A small image VAE, trained from scratch.
Model: 6.09M parameters, 64-pixel images, encoder norm layernorm, encoder activation gelu, encoder patch size [4, 4], encoder depths [4, 4], encoder widths [64, 128], decoder norm groupnorm, decoder activation relu, decoder widths [64, 64, 128, 256].
Data: trained on capsule endoscopy frames (Kvasir-Capsule), 42238 training examples.
Rows from block 4 of the encoder, named by matrix and row number. Rows with one number belong to one neuron. Each number is 500 + 50 x the weight over its row's rms, rounded and kept within 0 to 999. All counts start at 0. Numbers have three digits each. After the name is the row's rms in percent of the matrix's.
# fc1: MLP up (encoder.blocks.4.mlp.fc1.weight, 384x128), inputs 0-127
# fc2: MLP down (encoder.blocks.4.mlp.fc2.weight, 128x384, transposed), outputs 0-127
fc1.266 098:484457509479467527425461567556410498561509511570467519466423449550540552485535504503494464483510573451536524529495446497402481577477468442495447501420521650509391550369439396399459479486446511395506440384485523522492495495620528475495520549516550517607501445471448584453449511488535526440496492526474490481559557530561427502468490494455407534471512552533463481487540501451468498562473
fc2.266 098:607485442517517518459582512508450446422530491504510488473515383414517521559347525421451527413508558519468493430517456518499635527482399442451516567532475531543561450574520532534481453505490494502497428431486573403428487593498564472518558512526495566615474506573417440522504509530509528438480485523517576421547535509445431428552530423490552513466537536466486481499526507502492549541506
fc1.267 098:458506502565512609486470430476603512532507473520531459533487601481426461496513517552453493481495457518549417486480629438473577479514550502551400487519464510501566456466497596472432477529599531520433523501518494490407443511542415536405518507463552449539551491408493501502420549535614547481590514487508596502498463493597493446541426407498532583530479513486473583461548481414509537450462
fc2.267 098:390565514550564557481554524484439461471470487485455492562491441466533522512497573489574530534551547521452419577439478570459490460460464391546486476464409500487493472502540420487530520536371445445548444412504508450537522476563543560401402538430460480478494551552494488520524504555564521578494517581384552408454530496500517535473529534415346524525474558537491497492490498498467494494407
fc1.268 092:570513428466581472429432541466554423510572580488572643537552548545456513514521515439550362532484537515546495454470558584502503523464490478567528505501456488482388442523458562561526467564474486406509429515542481550503503571475489577462464454585532566572531458493518487532486401446453521485487503468417524460401542545520540433409516455558559476479435588529506497464516533481458498561471
fc2.268 103:519522536564541484479521458460431596532550419367503486481561526523524520506506459431507560531367483509426605491471425469509458489562489528457482521505507419457524460606449498434461543409532469560510453490495539447494509476562457554510567477522446490501527524499547499494533383497453507458535460513455547514499466493458448487498450374664407511474491586585523506476489491459599571528454
fc1.269 080:391416512518460391514554528481423491447427521565523461491526433474528539472530483556560495529478428477516566422443524542461566474509440515527469507554533488497546637584569508530515472520419544517469448425630536544539556467611523543473513522472518523382468575558472539538460401483595471469557517515522519518497512531488483569494470423549484538540468486523556580416450439508554418495486
fc2.269 102:526530414535384525551434510545465558510488439512550638460433422546527494360467535503418388525455373495475538477457481515559514557470487579529551449519461483415564506477470472441486583501492497522505650529510481482507516480517470424515492479511542587464545573437512554489356487495529498524461517517494448504406544462457446453533492497506457486519537485517475539553421513530511424530478
fc1.270 103:506547456451343428484553527446500447498499491449522496492504494536521511487424445456434538471490488446492530561450410539543567479488511519529476553430598549502563556508477508488478531402413582495443529422468527493500501466547557474487456492618389483453465534440486537477449540541432522456558462523397537495463472521439495535535474547501449403378405415525507560500574477441427450456447
fc2.270 103:406545456459535498430583481441462440516463537510456516477459498441522515533600474464591493525533406450461552437476460494547496495473565479607552516550543516487496505507453475520507490431509566511505475432467544370523444541524506504437502596523548473538438406440445524503558584540429490392419595427512538507459468441470472515431425436492500527431471462525534608496635470494500551468476
fc1.271 089:588511536457513530428478493423495381465485496555508373454500475371467521485483486485488537572466569471456436481497491563407443489479519462488558515524522462489519399494551558471476483530481444412446545434493504566530519524502504455511500500530446368515504483468469581562446541627465518412492500552466544488405473521469495478560550414569483483505473421419465515374420502537538487540436
fc2.271 093:464432449542494549520436471472438445508450598603523446499521518517533528496502533469447544451448475514454455451526524569523498522529485439468611528556490594513386468531472543525502506438469555449528475485480524454455519481575387522521454429453583579526544510431533373507508503478589472468520513493437466572453575480459505508473569517523486512450462538420450445496498467495444524306416
fc1.272 098:466527518575464607615446471445452481493485406483541413465577554374427546530502518535534542525492484531515531549519513546466485450493423497600476557488509519518448550494559484430505502459551507518596505540515535453456409541513473553473455529506451495582612489370516579452372499435530465414437489530521474564547546515425533428454495512464534537561462498520549471418445503485554536512521
fc2.272 107:524456464476497498603482494513484422512574554522507620485527558493413534456526325326480443573473427451523524599421498474533485445530506478518539568415583560485536497490514505495465485503456469559420515460528493541505492410546422478501467614531545512441493486439477451462512560468476448488473504501384496483536502527542514517534502489485476442598480506460504480506463503496448433609459
fc1.273 106:468502440529412616495492442558530481448520550624463393463461549492577555446539513395439518476510535591499561540462464586552484628464491496486514523552454420442496434483550503475386490482563536519545379492526498539596564446430471463506478542527475571449469551460504488476473548420507463564539596521535524434481502418466477503496482432448554487464498466551472459477468567516469543488478
fc2.273 096:547529496479445445489503565579536487543493467613412539447560414519454415462528460432523520485550625463541545450561545500485413618415439512486484541494447534524485447550437534585498608469560446583537433516470511434597427561547480491453518468499530475560454470545485523512572462579505416484496512412496563492577474489533503520491470419470479498545533515536580468524543502388474480487531
fc1.274 095:523447528602522408507442555472445494414533561533538520542481530493492538517533521446505561525470530535518524486418551434500605477462458553486505561581435517468421535487424461504425608442495459590446462553447542494451428445480494509443469590466513491512558529399578523493476513515456453456539456452542490518522557537455377566450573452489428536385555450487493531580404498469465532429479
fc2.274 104:554564551467462452474446519492494515473434561496483548518484572540539532511461472547536497487445531440395514556504529428485461549492437471451466578610366413439556508538391524463444545475488528625469549429475451419589564484514548557457465512502439534593406482484459496474551569518524425439513494529548565518507468542538537533402425456533517516442526556513514525527441500435571512423537
fc1.275 099:495485527424435531532500418465369518470547509537464481471497527627454555478473484479532488560489499561543468549448488524478482508530494518513554514486539517439505524463423518553463651502559459551465517417519528532527525525480536379462496444556504564524401478640579495464541401541578558462484494436454516499536538461485451466550463484476475494571637456460574594522438456475484517431550
fc2.275 100:468496452482497456522468515574457483512429452490567588471482418440573508421561460531433537448505543532374599595505485526495510442559486466397494495418537556462546532480403522472547618471497547596471532508431492498554543507541519541553463488523545499515587478526447485424510442445596503515517462474515544492408452507565614476522516478544482530511457570504531578482592506458469529501379
fc1.276 088:567454449489491477525513503375496488547573536508461513490510485540455476440550433526472440558461586506529566440547503506470495475450528358466501460500430492519418544507453484474506597500468470535480486564551500486503568543503520508560434713419517507542438464616556491470494446464434533467500460579534525458509483570414404599561536517455467450537480468485535557489547527473500542566503
fc2.276 097:518474451472517514546411490558490614619387402459502464559525488476466466547461490443443503445466525498494474508527572462575524470493489526548535590512418549508484538472538532439497556544496434483589456625455554473481485573455399486455592477519467556595475480517554487514566503482479480479521522548530522440500532465466511593548557453469401486519513487436437479458381565423504579468428
fc1.277 094:521484571510459527543468482501404467492517481468536538455547476455397517540489473494485525467521564460481425391486592596421555493580586470573524421572399575503402512457480469460622452521412542489522484418567523516442497525492479419524538454447512604515528477573541434504452452518537539499519517499400437567501479514498603540434483481515565512511541419493469515487471473486559578573523
fc2.277 094:535589439558522525499486540506497505406476558457473509614558494583491502542527451497522508469576515500572539549424485463541585497422503497472522531434501599509466416510566495554454589574446465567467489559553577472515583480508529517457518536514504516405544514607552468495558497451604521480461449526500428507439524403417586587519488458442512434576509592467495503577430503468484531420520
fc1.278 104:564437513515439524517435507501465428455585485488478519425449508578448491491477491510482469471551499540552592610575419477461529507564541500462466550441536486609587512415488482551544596448519520471504460458424398477505540542506513521548411444587527424553362511452425459543581490424516431539500463402448494481477468532520586474558460500533515467527492560473475574463486535542569441510468
fc2.278 103:491467541585427465478590551538512476477584481471523458515388542483472494473440524549498511510528550563515502447511485523531486564397526464490611515502397506479613483591463529567523416463459542508545551440506526542476533498491504489420500500379460428483528498448653477432570533482479575414516511432516458502496534541510524452470576605535605511486481541609529554477463484546496467534444
fc1.279 101:566549441561449361436531588496444457504504471533553546523559493504515503496576526457461568425586402579502469468483524548579517544499476562459434590542472548523475472536496477388514531532423541507446549461493500519428410456535566499567587455551452578534545471551512436514421562606539448465523511553549519499537552470580478466488509421461467530529500528485408456488501453503583440459458
fc2.279 096:571488537537511557488480480500585494527499496542530488464552527554499628479430366489537571488476570539510470464496482505442516495629453502522455417517584434467548493518444627482509472423590497500400477503402461545511452585501548428522424559506587529502499524529439434536514494542528534470428485497491613468504503418470498593518578485538583510413495541513496525470536477442502479414545
fc1.280 105:518518486542530488457434578512613531553476570522330579403441558530569479410489518512560498689555502561542542479500436426564500485499417574535532502510524536482420542447509525492480556596510507608496537472551472543503473494388536565519475538469566494478498576487418522548556504525487499518513491491561515482485480492515581518515557504501496522527560465451466535467464486447463512401494
fc2.280 105:545560548471473527544482498451447438502527518532574502521464484598557503470506545385554524476562475478489513525495516365492489516564509527434450448398475465440465587511464476492466474503459496523474565510590477571585429550444493481537539403494509483569543454557522559500539549465535483424440479394526530633587481561519388560556503457459563517513505549472532441493524489507600436549593
fc1.281 096:479465541541516577560524511483554472578535426468535535544575438473605490465471526557481501571547475575548508500489471449468535531519508549524416525569466483496523476490514469526543457551461427516513355470423420439534462476500532615526429432482502504526507595422412501532370516551479491449482577453557515454424478534509601446567526562419543585543439472462510488470483581552553476560504
fc2.281 102:455447473489553550520483469476472487505520614553442515526596420485548503543668430514454538426531563505506542527534544497448463489598467441453541443452538485497553454583557448487507488392467519497492529557488484519450438549478431571428494564507490456499517474519593468515553508664601461472433504474522536427415458506453501503577542474438492603435457495535539453490518497461516535540502
fc1.282 101:441378537530571447471575501590524496621526494454456417487489586574490539475556492430481532514502444467471415521434559432520498599484516592556533540502540482419428474569510494534477472480531463576558511477452369457560526529550568446495514472505548548564487475497603464471487550493470540545424476506496494575525505451535549478529525495584442517434539453455477427460495407524458446418435
fc2.282 104:587506531539476547478433527475567389488384464544526396485492512496431537424528494514555556534516605537548539484536482364443453543477447383499543581515478486453551508504509496484518496508446529440599561547447478495568551540508531566457544435559553536506538435539419505517520478572483486523540544498544580570368551537498527498546461464443509528623457557474531496486502505459429510558531
fc1.283 099:538453468493500424553529449518480522468452526435517516497537503491580518604459502548460447484498572553502507396570539442522506457472477497440508437458524558524413525452565493515561500478493540453482518507443435589362443593510598529677526465626545507457408580612525556523462519471508528497478605510483504471495460501530502504504523475503401421510516523509527495547512555491496499491602
fc2.283 097:477477495530587450510504466411509520618477533546494481434497530522460521409478530515540423528585362548541566495506489500459546542527539464557518497476512497505600640375478519477492532454533519565524475527529511605537530562475504489533538528531524584457512523528516439514505522483563583475455565475461459589483412477482424477485489473499554468560512588508552532471431333493505448411494
fc1.284 107:510482542526523528503426487534479463437546411470495491551518440436492528556529570462466457460499545458510491461509393489478508469473477436589597443575485472407472489542516537493526566520436531443542562410561526493499587450465454586520437562576522557556472536457548540477443469475391475458503532443500471476495540433454478578494457427512489641475639580578477538513476509527408580548507
fc2.284 103:468573501544535490513457460460513517522496514460499551428498522571513525464468462444476472453517489530503580606517472575613490509490534517541385463544463551581535515515461479550444494533533532495581509417512410448547538527554527535553512509533531454486566576439495541495497501522597498412426558536594516491565451557518562431520498440526458439548627462630478498468552438367401533511484
fc1.285 096:400430501450466408554470482504546503516511509485429548477435477532524507533540556492505546490529440576490590487550435551535449525519519446513538658526494531486424523501538501476417419550604427508494464507408497484622527498453522536569512448518493438454429502508547442482451373564497510417581365511527451556489546493506484512474502467432475466548505468430450547549462497497433538457590
fc2.285 112:447613463405445522558495498491484513467494499467445493526443516491470526538539488450581569514586555529508493595340408492514513454430562487511403532443452499423505498481488500504541486494476462527456483506400515506546530654504494542571515553549517468483434419453533443408539517551517535474461507556537512487546426467555499530444483482530350512582510490533554461513513545513407586473462
fc1.286 111:486418553436550593513566413475457554439499479498475534510520482469505483516477455457539543537499605415477508400477448435515530397551532437415463485462460562534555507443477489507402416566399421505442566503564543523575506455460489564518419569552439448546521492544459517464473454496506519423493539552577528532553548553523545415497512550474548436505581496451587408485479443449502575515532
fc2.286 101:463520517509559539503502550540435495468407507521471446459550480500509531478444599504522486541514445499550502476495579477474643509581531544410520459463524467433589602495466456452520491518482526461408543498445515512499505479541573572571597444594549474500562596484513501523496493534507435552525436458552489479534536534502475551319540393576513504458452499547563436479502566449460472429568
fc1.287 101:550468418560548535556573536422591500501512575466534530512485448504520498512584522532383509505492472437507451446482531536521472452458545444492498531490408423551504460490425561474537471558516593523428518456528436457489463532504513540472403468517329531607465443479481536578463522525542452538373490454521479548490484483512431449556496570580490475396479488468449493583411482427475518490541
fc2.287 096:541516558519424520503487544463501513516521459545485456572497504523486462473450480501437459576445549587498345484533491516509507418449409519542500538482477499450571512430473576506417597402527432410546508496565493514502491428486475548515562557553485518457440505533465543577489554539552495506476576532560546488395569552504379488500414508438606513477513525468485490404527463566408527602501
fc1.288 102:547471566502506493452482547505459524579501476496493393577413597472451460551495481538455516482581543519493506577514522526539602535528575516449471530478444510492525483433591517603504375589435413507534560495442507508510504562417404485455505558542506514440509553475481447485558522588517509630459481458556436520424533542505489499483465431568567462455448511624506503557446589523489509474511
fc2.288 105:503479503473446423502454406608519510511500503566429530473517543445498475557538552356458331535469481496432504582581486541500501507548441471535483485497614480529465508513425531471481481453533509601473457455483544477434549608470511502604480479539518474517510413492502529508446628393502570448517423477488487543495520494498490466617406457483461463490477544576566524467508510539531497505503
fc1.289 104:517499544512462515526461460527513465535619461449526317544474466558482510473429511479395472492466467497552514512504487473422470482542439486534484474501444538402575576506555408512417532568459501577599501523485459571477423467445597511502488450458442410534514521521515564508503463555520541444546498382462465480523380475487503492497498471421466460468549534453572535478447560593478437483567
fc2.289 097:546419559531450520490546445503445466633442478499537482481522464483479479524492487515496487516445460568474605478503530516466549526388533536451516496523521452519509554508495460556468484540509549473410560538445469646472450430534561424456456499649522427487383532525610408493432503531483539553468560558533522500461507551474358484557478571477453512450466487533519567526502538534434545464459