A small image VAE, trained from scratch: 64-pixel images, 4600 steps.
Rows from block 1 of the decoder, named by matrix and row number. Each number is 128 + 32 x the weight over its row's rms, rounded and kept within 0 to 255. All counts start at 0. Numbers have three digits each. After the name is the row's rms in percent of the matrix's.
# q: attention query (decoder.mid.1.attn.q.weight, 256x256), inputs 86-171
q.72 098:135136130111103119089118100152121141115127130134157122108150088110093145148112150138154128161108188123126120171172171137124147147147121119176080143113164124163157118172114138120127077115195113132118134147146092031094141152187094123158170112175122153164139132
q.73 097:132125118095145124104178077092079114071106148126158131138109145153099140130064069179161155095140119076058177163127134110140176131113127128139115129132131098116163146116095128118148161154141113134113101197122084186199142106121107173127149133155091099137105099
q.74 109:176129134135100082089124127106101177147160131093118135107100114111144200151150107139137142108152101105214157069126127111152149163065141168171095132146106109139129132197099133143132104133112154116068160180109143114101127127113117158149127102073157114148140112
q.75 100:220106154159059078103079119086125126093065134096159109125103121167136089167074144114144135087090133124105127131152053136116127153075073137154123092140079160134134143111130085153177174125150079195187147103129082152168131087051151137122113102110163126133116173
q.76 108:079208102139155132154121127097138139103146133149142099130142094122046100141098110144127116106134151079163040087098096129052099176104129142124078165146121148141111142132129206127093134095209133106100128097116150088122016075110112123129129111135129088092131156
q.77 095:150134151149097138118175169102182184170069099122130128062089104121109073116134146100159096152182106153073120152113140132142119168140171117132191113116097116166185138139118153108144128111176139129137163109073132108097127211111147132104137112101155098118123082
q.78 095:095125122073058140115128103166107114089088132102148093141164132106185108165095140124145117110143165133172160137074163092129140071109139105140094125159152171118109062094138189127139097148141165114130167169098082119105172128141125174113109104140100133108132164
q.79 102:129142101082143082131151140126100151066187115094126113179108123122140197114164111126153131122129159093082096176175109175096168121124078130108134094125138124115113186053104160135192140097158146147180094175077133146117106070107128132096186062165161083121109197
q.80 096:101133130136170103108116160097154070147110107185119150074140062115167151131140125159095127179107161117148184089079098158142125152174104125152131101053121105143108112159125130170086163107105141152124122171070137173151075168107111121071145173071135066100076147
q.81 101:197131042054109099118079177145080092156167136116153170142112136205137107161154126108111078050148179130128080128168133152187138151153131070186085165100134146138137104098132176138112131183148080087136129097138122135159145075145112125152129110132059095143146166
q.82 104:128122067084116084170127139149079090070220044134144085173128107142148201145152158145122114093109091131167131101143133120117125126140127165103116072142039080151115106139095147118119108105116141111156138170115136121101152071112145134125120069112174157160175093
q.83 100:161122127115099100101157154079084139133098106094140165092134068162150143150140137142139133150154132169144090162101141165124107113171133052126140109165096142144179117134167112112129063217094169122110197105072108112113112125165136123084143082177092122110135145
q.84 100:170075159113198157081141139130145163163157122151174139178140137137129089150146128180078154053078125122102132076068108113105161104105106161173155163158163107121120180103144173126145178129159098088136110124185191114080119162094104164142120127170134132166131143
q.85 108:142104098121135106177120105088183104098084109136081186110087165129102111124147193120122084151148119113132082158112081145093169142194183097141145084152139128099085146111136150141085159135128143181182108108142117133103136151131134108122104124091127126139160145
q.86 098:148141149120130093147102130110111128130102080096094110144107069128101132169173097076166084128115092127162163053145118143152089111170142092100158131109170153136111104095129090147135156128130137103127147150116082154135140049110104091095146136156153097118118119
q.87 103:111102165116147160122059175078154127153157030127148108131149120149088108127059136129135091161099083119071117139163163105140139126133139166083136112094106139152154164111154106119130110134080113150153146138084099081142147178113133061132176103150101122134088153
q.88 099:119137123150103083167159167125143071075105088094133147153158124170151112080106100113158080110110112133204138109107122117077134108157144155104149182117115129159167144121136138097147083067081164124125093164121139185144122118177067159079114171095090108105102110
q.89 094:106145103107135111121206149178125108138137114134064160188096120093094152129138151117120121125093156129096117066161195088094168151152164106157135133149161109091127147112106151153142189095127187149107078154174131096054085137123150177125173127119170159141094132
q.90 095:123109178153154109126162083133121124109168149138094127117212136150141176147113141103037119090142088147191144137138048092111115125172105144145145108103093146135160175115133130190145083115142172111150122085158125113090083115132106084167116080083149117130125083
q.91 099:179163135120125109188174135140156163120116163106099109103142099200137082118149116137132156189142095182211158138131095111095070112074104170140119107114126098088157089139208141113151121135120147141126168219180147138146153167156090096152089123162149143091098097
q.92 094:198116140169128103120143077143145103132139101167059148147142083081112156103094124146112185119097155112108140099123234090160073100107136121092079040132100153115121129087111083114131097090122136087135161108110104192141113130106145153094095002164098173123170093
q.93 098:156095136101162123064096168115134114087119128055164145176106190153089150101146128138111133164128142123145190078183106135096135209115105094138130110166067110128133105136132135152132096165122111093094124106070147121156126080131103142097155119147100135096099111
q.94 096:163169100197166166114096117140136118088110132156131144155109158143128203130105100158168123127105098138085117109126121126108172147166142146158148100120153147126131142088154135138103132167089153140123101107144155176182150111092142140050177084146157140089165063
q.95 097:140107153155164107106102134168123132139170191185123198207137152094130115152225096126097134175079158143139121108042148124115100173111107153182131104093159196127124104146182040166107148093147090122144136084100125118155173162163141132088122155133089129132111120
q.96 093:135077195032121124152138112138164167112162178117125122122130130108083142079103215109117125154177159122145111107127163099096156134185162120092170154180133141122116117176168130123120108095173105199130132120138147130109186117131181115157126133042119109120119076
q.97 097:165108122153105123204141094158108086183111152175116148157163117107058156093091096142111155169144100139106084109136118131130137188128117122140118125209158098102173065097163170123115152158081157082170123077076169120162141140107152114108094198112142149144140153
q.98 097:080156084132130131107126178101120138162175117063171131097200167156105118150128101116123118134135143148076099155109107120136113161154166148105114136134107118199127137108141156170091133064102127145091122126082141177171122146105162125115175133131098123084092082
q.99 093:169139109178115204169183147125168097130121153163081121187185157145062175093124115178128134101158138139149105096128157105104163134073146142195070101138151125091154143168115119113131122117112104156188140165155092134134128114139161145101134195149122137157115097
q.100 096:119100124114143099102094161146103069114125176097103111151195154075161063095162134087157115141130052172124158132142169137165166191089133128147129114088079144177133118198085151124148134119111118113190158115123173171105127118124134118154107109163115158107140104
q.101 104:143097097126145108105099170087092128063134118172175094123153133130092126143158166140126235174136120122178172105140123154095200081130132106152071175169101135162139182171108100144137179204149122163196129113170176166089113092188097136145100146149118164127165157
q.102 102:104148152160136128171067171085103163152111208134136104176130121103172138122084125148097118127144101153125187085158229080112060089142146167117160111148075103138178081145106124097147087113056180177165099141115157113203104135140126147153132142112118158110117153
q.103 095:135130141128137122158126114121135197077151150135106206114166185087126070144087122103149204160121159123143102122157086056163085152150128097081136141147096173134095088081112115161166124173193153073195132129157169101140218134150110135117152073098159102117184093
q.104 099:092142152109097094170126147178137122102135143101128132098158128151108150147177130139118102128113109125163113135123173084141126166176138168136211147180133133133197109158168166168126135118094089125096176150141081110149134132158212080094111111069088092092131144
q.105 107:128096118092160102136089181115112151146111114073129149175104056110053156064118098125066110206102152097182163128107153152152132151110124110157148170132120196084109086147121121148172101176163098136162135183083160123072101178073129151130055123089095097129151101
q.106 097:055154145129188132124122147120134156165120154104127175198141095137158104132125121160119102133137151124055124196107082165158163183141149111170179114126136132134142099102095067115080129067120123119157103104098097145097140111097159226058180124144137119111080130
q.107 095:054102145119146108149128138144132102126135140187138108119102181137155116126153156174109090144154147153129142151136156134075062156138121135169099140133156164090067128129121157133092120198148123125163109160118140145135141099133165097124118095050112178158114113
q.108 101:176154210101137158162135147111110183124101078188185134155120178138106149136154088124148139188110101115193097153115111144105139189161107183119106137048095103121110153150128063132188186104099118156105110121151141079066135125034120149153125111152135137176113089
q.109 101:149091131161099144129134104194143174092089142136094162060149078101143107102143140131111177146104185150108151126135077157128144089096119122070148085183135143135133150157140131118136130056097066151125110151066131137161186139110152179149070125145058108136111175
q.110 096:184120136119192140139138111121154106142154144148162119120125137161178149150109159147142150162074097119169177093136145162117102104111048144144100113119073142108139125173145095134177116127095124154160170185085133083151064149086114146117145119142105135167147146
q.111 099:137126132118130167175110094054078158125082105108103144156179117136092203081167164177126087126135119123123131175138114162095091161129149123115120182127179083097077131136087096128079182137121151112151200132165138155103148148116161121074093063121116114135130194
q.112 100:095146122161155147080156142104101101096090143122141115105082144142129192171081095168132090138119113103106114151152108123083144150095091123101125131100139114114145139126147133154186136150138111132093153122154126097130118107080068090117172088127126134156156147
q.113 101:134157073097133123120125173055092158116098080127139117136179124171141162074103176138173126111122063172084133161103166084118144126094158159151116117104146152161098165145100164125144112180097132122088103153183124186135100138126150092095095113149122099108140167
q.114 110:190108136132118159169138091151100163111118087135123163095096141108130173189128152158141119191087079184139117092090161105146138106193064131135161131153136186125141144122161108126101115137096089125195065070108106152086050135145154171051210110091076099152109119
q.115 104:096150175123132115134118103197095057116121091164189130179166118110063158136114126131154137096101107070051106119088122177074168100147095104162143104135090075095140156087136155132057174186147170095138135132163118156132118115100086118125119121126160145117112097
q.116 098:131129062204123111199141158111152120073111129108153097148149165108073084095133098099151088099139150073083130161074121166137118104088140118131031096163055101122211106096158159135124083172182121138107069137174102151142123154072130096120177116133129142107115121
q.117 104:139142090130091227177146112076165091135155196087129175131122076155061178108085145138192162079114088126140118171114122058128109105179167146115154225084127125119134113124166140175115160123076133150133096103112120131107170129150162116165174080110157140113095115
q.118 092:161144113099100138134128123042129146113133110079178138075033119128166117126166110119140116166108124144148150140155186083088146124146111093094162124123110112126137130079125134107057143167157111080111122112145180172096134088031117183129115134089108129102116123
q.119 097:112117123092082150068102142128095107124165108157133106113066062140090151146118146122119132142071120153202099099175136106099078171157119170102198143119120105122154219118107173156116127110135115150162122151163184179139153104136095136180148146216171148162115109
q.120 105:115113035192085064039086116092144138230148179136127104152121156107097062186101182160153141107094141065105139173097135157169116128179148113160093097128122169121098117094143140105111159066082069168079122125126129068103111121110110093156124088123102084128111133
q.121 098:141166106161115152152162164148095140141116130168149122096146109107109110122194054099114109134195115088087096163143097186130090123139147086125132139137164105184124071090092108171107155068111078110171160108097143055136100183124097080173178105079105110096136107
q.122 105:144135127141160152085101141196145146126110095087167123152136080168119049129163062101056094126078161074169109150134096131141123121110016125193113100087143176177137076170121147094091070102147081188158145189105119144097138089071155099111141135123144140143092124
q.123 092:112082123064111113071100120153203115114138117069073096128070153097150100139075113107103139162128183168109100097111182128157117109086148127112190078127138151120140102100087147156136143088122115140152104136125118125064132123088151129068129110147142098124138162
q.124 103:143103108091121083068109156101169146131121128171168101124130122101081138114036142103113140184129091138118108120174149116111089170126168129114121115149158140175075145084087131084131103141178124082157195100125161153117137081104168149147146083180143056140132114
q.125 096:107142109087126066179167154117143095124148119149136123064046148091102137088142097163158147140171094098078134125142129115128126073149139114126126099182114085079138137123152185102141194158101130098160168098105071097118111165095114076141193136094174142098093103
q.126 092:027162147112144124173132133172114094179193084139125124157088132122083059161142147145114056086186181087122173131146119078109061106127100119109121147112149116128110169106148116161105131131157081156052158047172166104106163072161158147113088171108152148128118113
q.127 102:093159113134118096097064121125134170060140211134095165138234135139165115099178091124153101115071111118126089097146124150056176141114155149175158122152135162139147094130116142140113119138134162131159109091173149122152116083130122112094140081123097111121186181
q.128 106:098092158092118121165141104168096101123158102144096127149155078169139111114148210136144149129131141146114124176117138117116136131184114082154173150160104100095098125119181134148051134077082101055119101125063105146112205112062109143126111111153106100107137158
q.129 106:108121112129088186090099151149135155138093136125202088079130159116142169066142122139094178125188123112137117158102159153082081148108203129116117088167119136152166124149135094129133110136102092076114141171128179160123073155125099179162153112079180130164131127
q.130 101:163126175152174106160126098132118146069111109105112192105138092139082163144177128096179142124135118164137107109150137114098158136107132089137135115124081180105142083081139104147104127119178133073131189104160107139186144143126109025174099123073132134177140121
q.131 096:124113124094113168150144140134217093140090079159143149115130136119124147100091167191146115125112180153150158115151176129076071112177107111057127118110053068135115166097126101074144120113086160132063082132195115087065106132114127143087091191119132163161164090
q.132 096:212147087173129121077130131155148171121112155160177179131126103112150137129178088146170142117126182099145125146085110159107098105137149083146153154121129100139065134144133164130128098111162069136088117136127105131137112159153155095149135114117136109150118111
q.133 100:075122168132131156109152120123086181125145134151107165150148165175102125102116139122078114182107121100091102180155094121176190167086143125101073108134078129088158153173141073128117146112138167160172137152134068094131186107142120111105135214136152080078195082
q.134 106:091094135117167100118157178115141115157100093129124170144191092161077114133131089086153164141137103160161075148168154119170164118078076069102181106115146112158179157065133116098151107130127129131107156123129091126094110122128126157111179149050107118216094135
q.135 100:081187157159142104153105147138178167117128150131142154149135140133132094154159106098127128165059145120171116118089157102123117135095127107142151216128160125122065170090148142130135144151134115101113088152178093171171160152069145098169125071140078065099137127
q.136 101:136124144157136112137062120154115142143119149084113150093152137160120180132131091187128071149142148109100187087113145130165086119104144146154105076128100133171136111176113109153138083152121112131097087188164120104064176147106156179113067064193114121134101124
q.137 100:128123167087131143134079123151157125153156061151130118099136161138106176116125174124149159157102134154130123161087076085142145142152117167114138132166138138099154153176110164114152097102116169139108047187165128171149159122083186120153135095121180147071127107
q.138 101:130110088093141180175103101081161188147119098100140177099122112075141143095151123077171138089100104131163082203102176081103160113189116129121143138161183086099166155122101102132123123116082079061131138136138190118092168170149117152136074154118113120136095203
q.139 101:111084124194159176178199085117116117068117114119213093140136069137095110138136091078118152069168124179072073166094092127123166134122143102119169093114171074125073114120121135135121099081153143163203154092053168167167085131161185080202137095113170091115154151
q.140 092:086111099114176135165114094122152102097114118082135102145072112147163116126119060184109108145128071119158129131104077109131115138175119113132121170136201145072178106139156132074101153113149126102138118169055128122106099119169138189085156056147141121170122070
q.141 108:134121111174124157136180120075083137149111136152081126107177184242152147105037118103096170090107098121121158080110143119120182087098135128155113156105084106102157144114111103118119144104159127083163144135130126103169137107103091110134084160133083156131145255
q.142 090:095204067133091150110123101084145141091159132098156169157110126156156147122123121129150142191123147169158106135083160073109211089114085188143157163167186153143145154176093161136131148228155066113120091148142100163177107086092120171080112133100174152071188082
q.143 103:109120096148112111177127120142116100148168146178092153117073126166116122101109108107154078101143169100028150144129089118088083128169077122074210226070096159155104124199073144132133101180143132127138165097129067210138157109094158117122116127090099148166139135
q.144 100:113070182170115176146079093115139087107098140120142177070148107107158109137179155071123109114117219164126117154132179084138167089180107130149130107085081099126132171130066126093202152124090073145083117070101147099057141155133149142115095117142123119150154124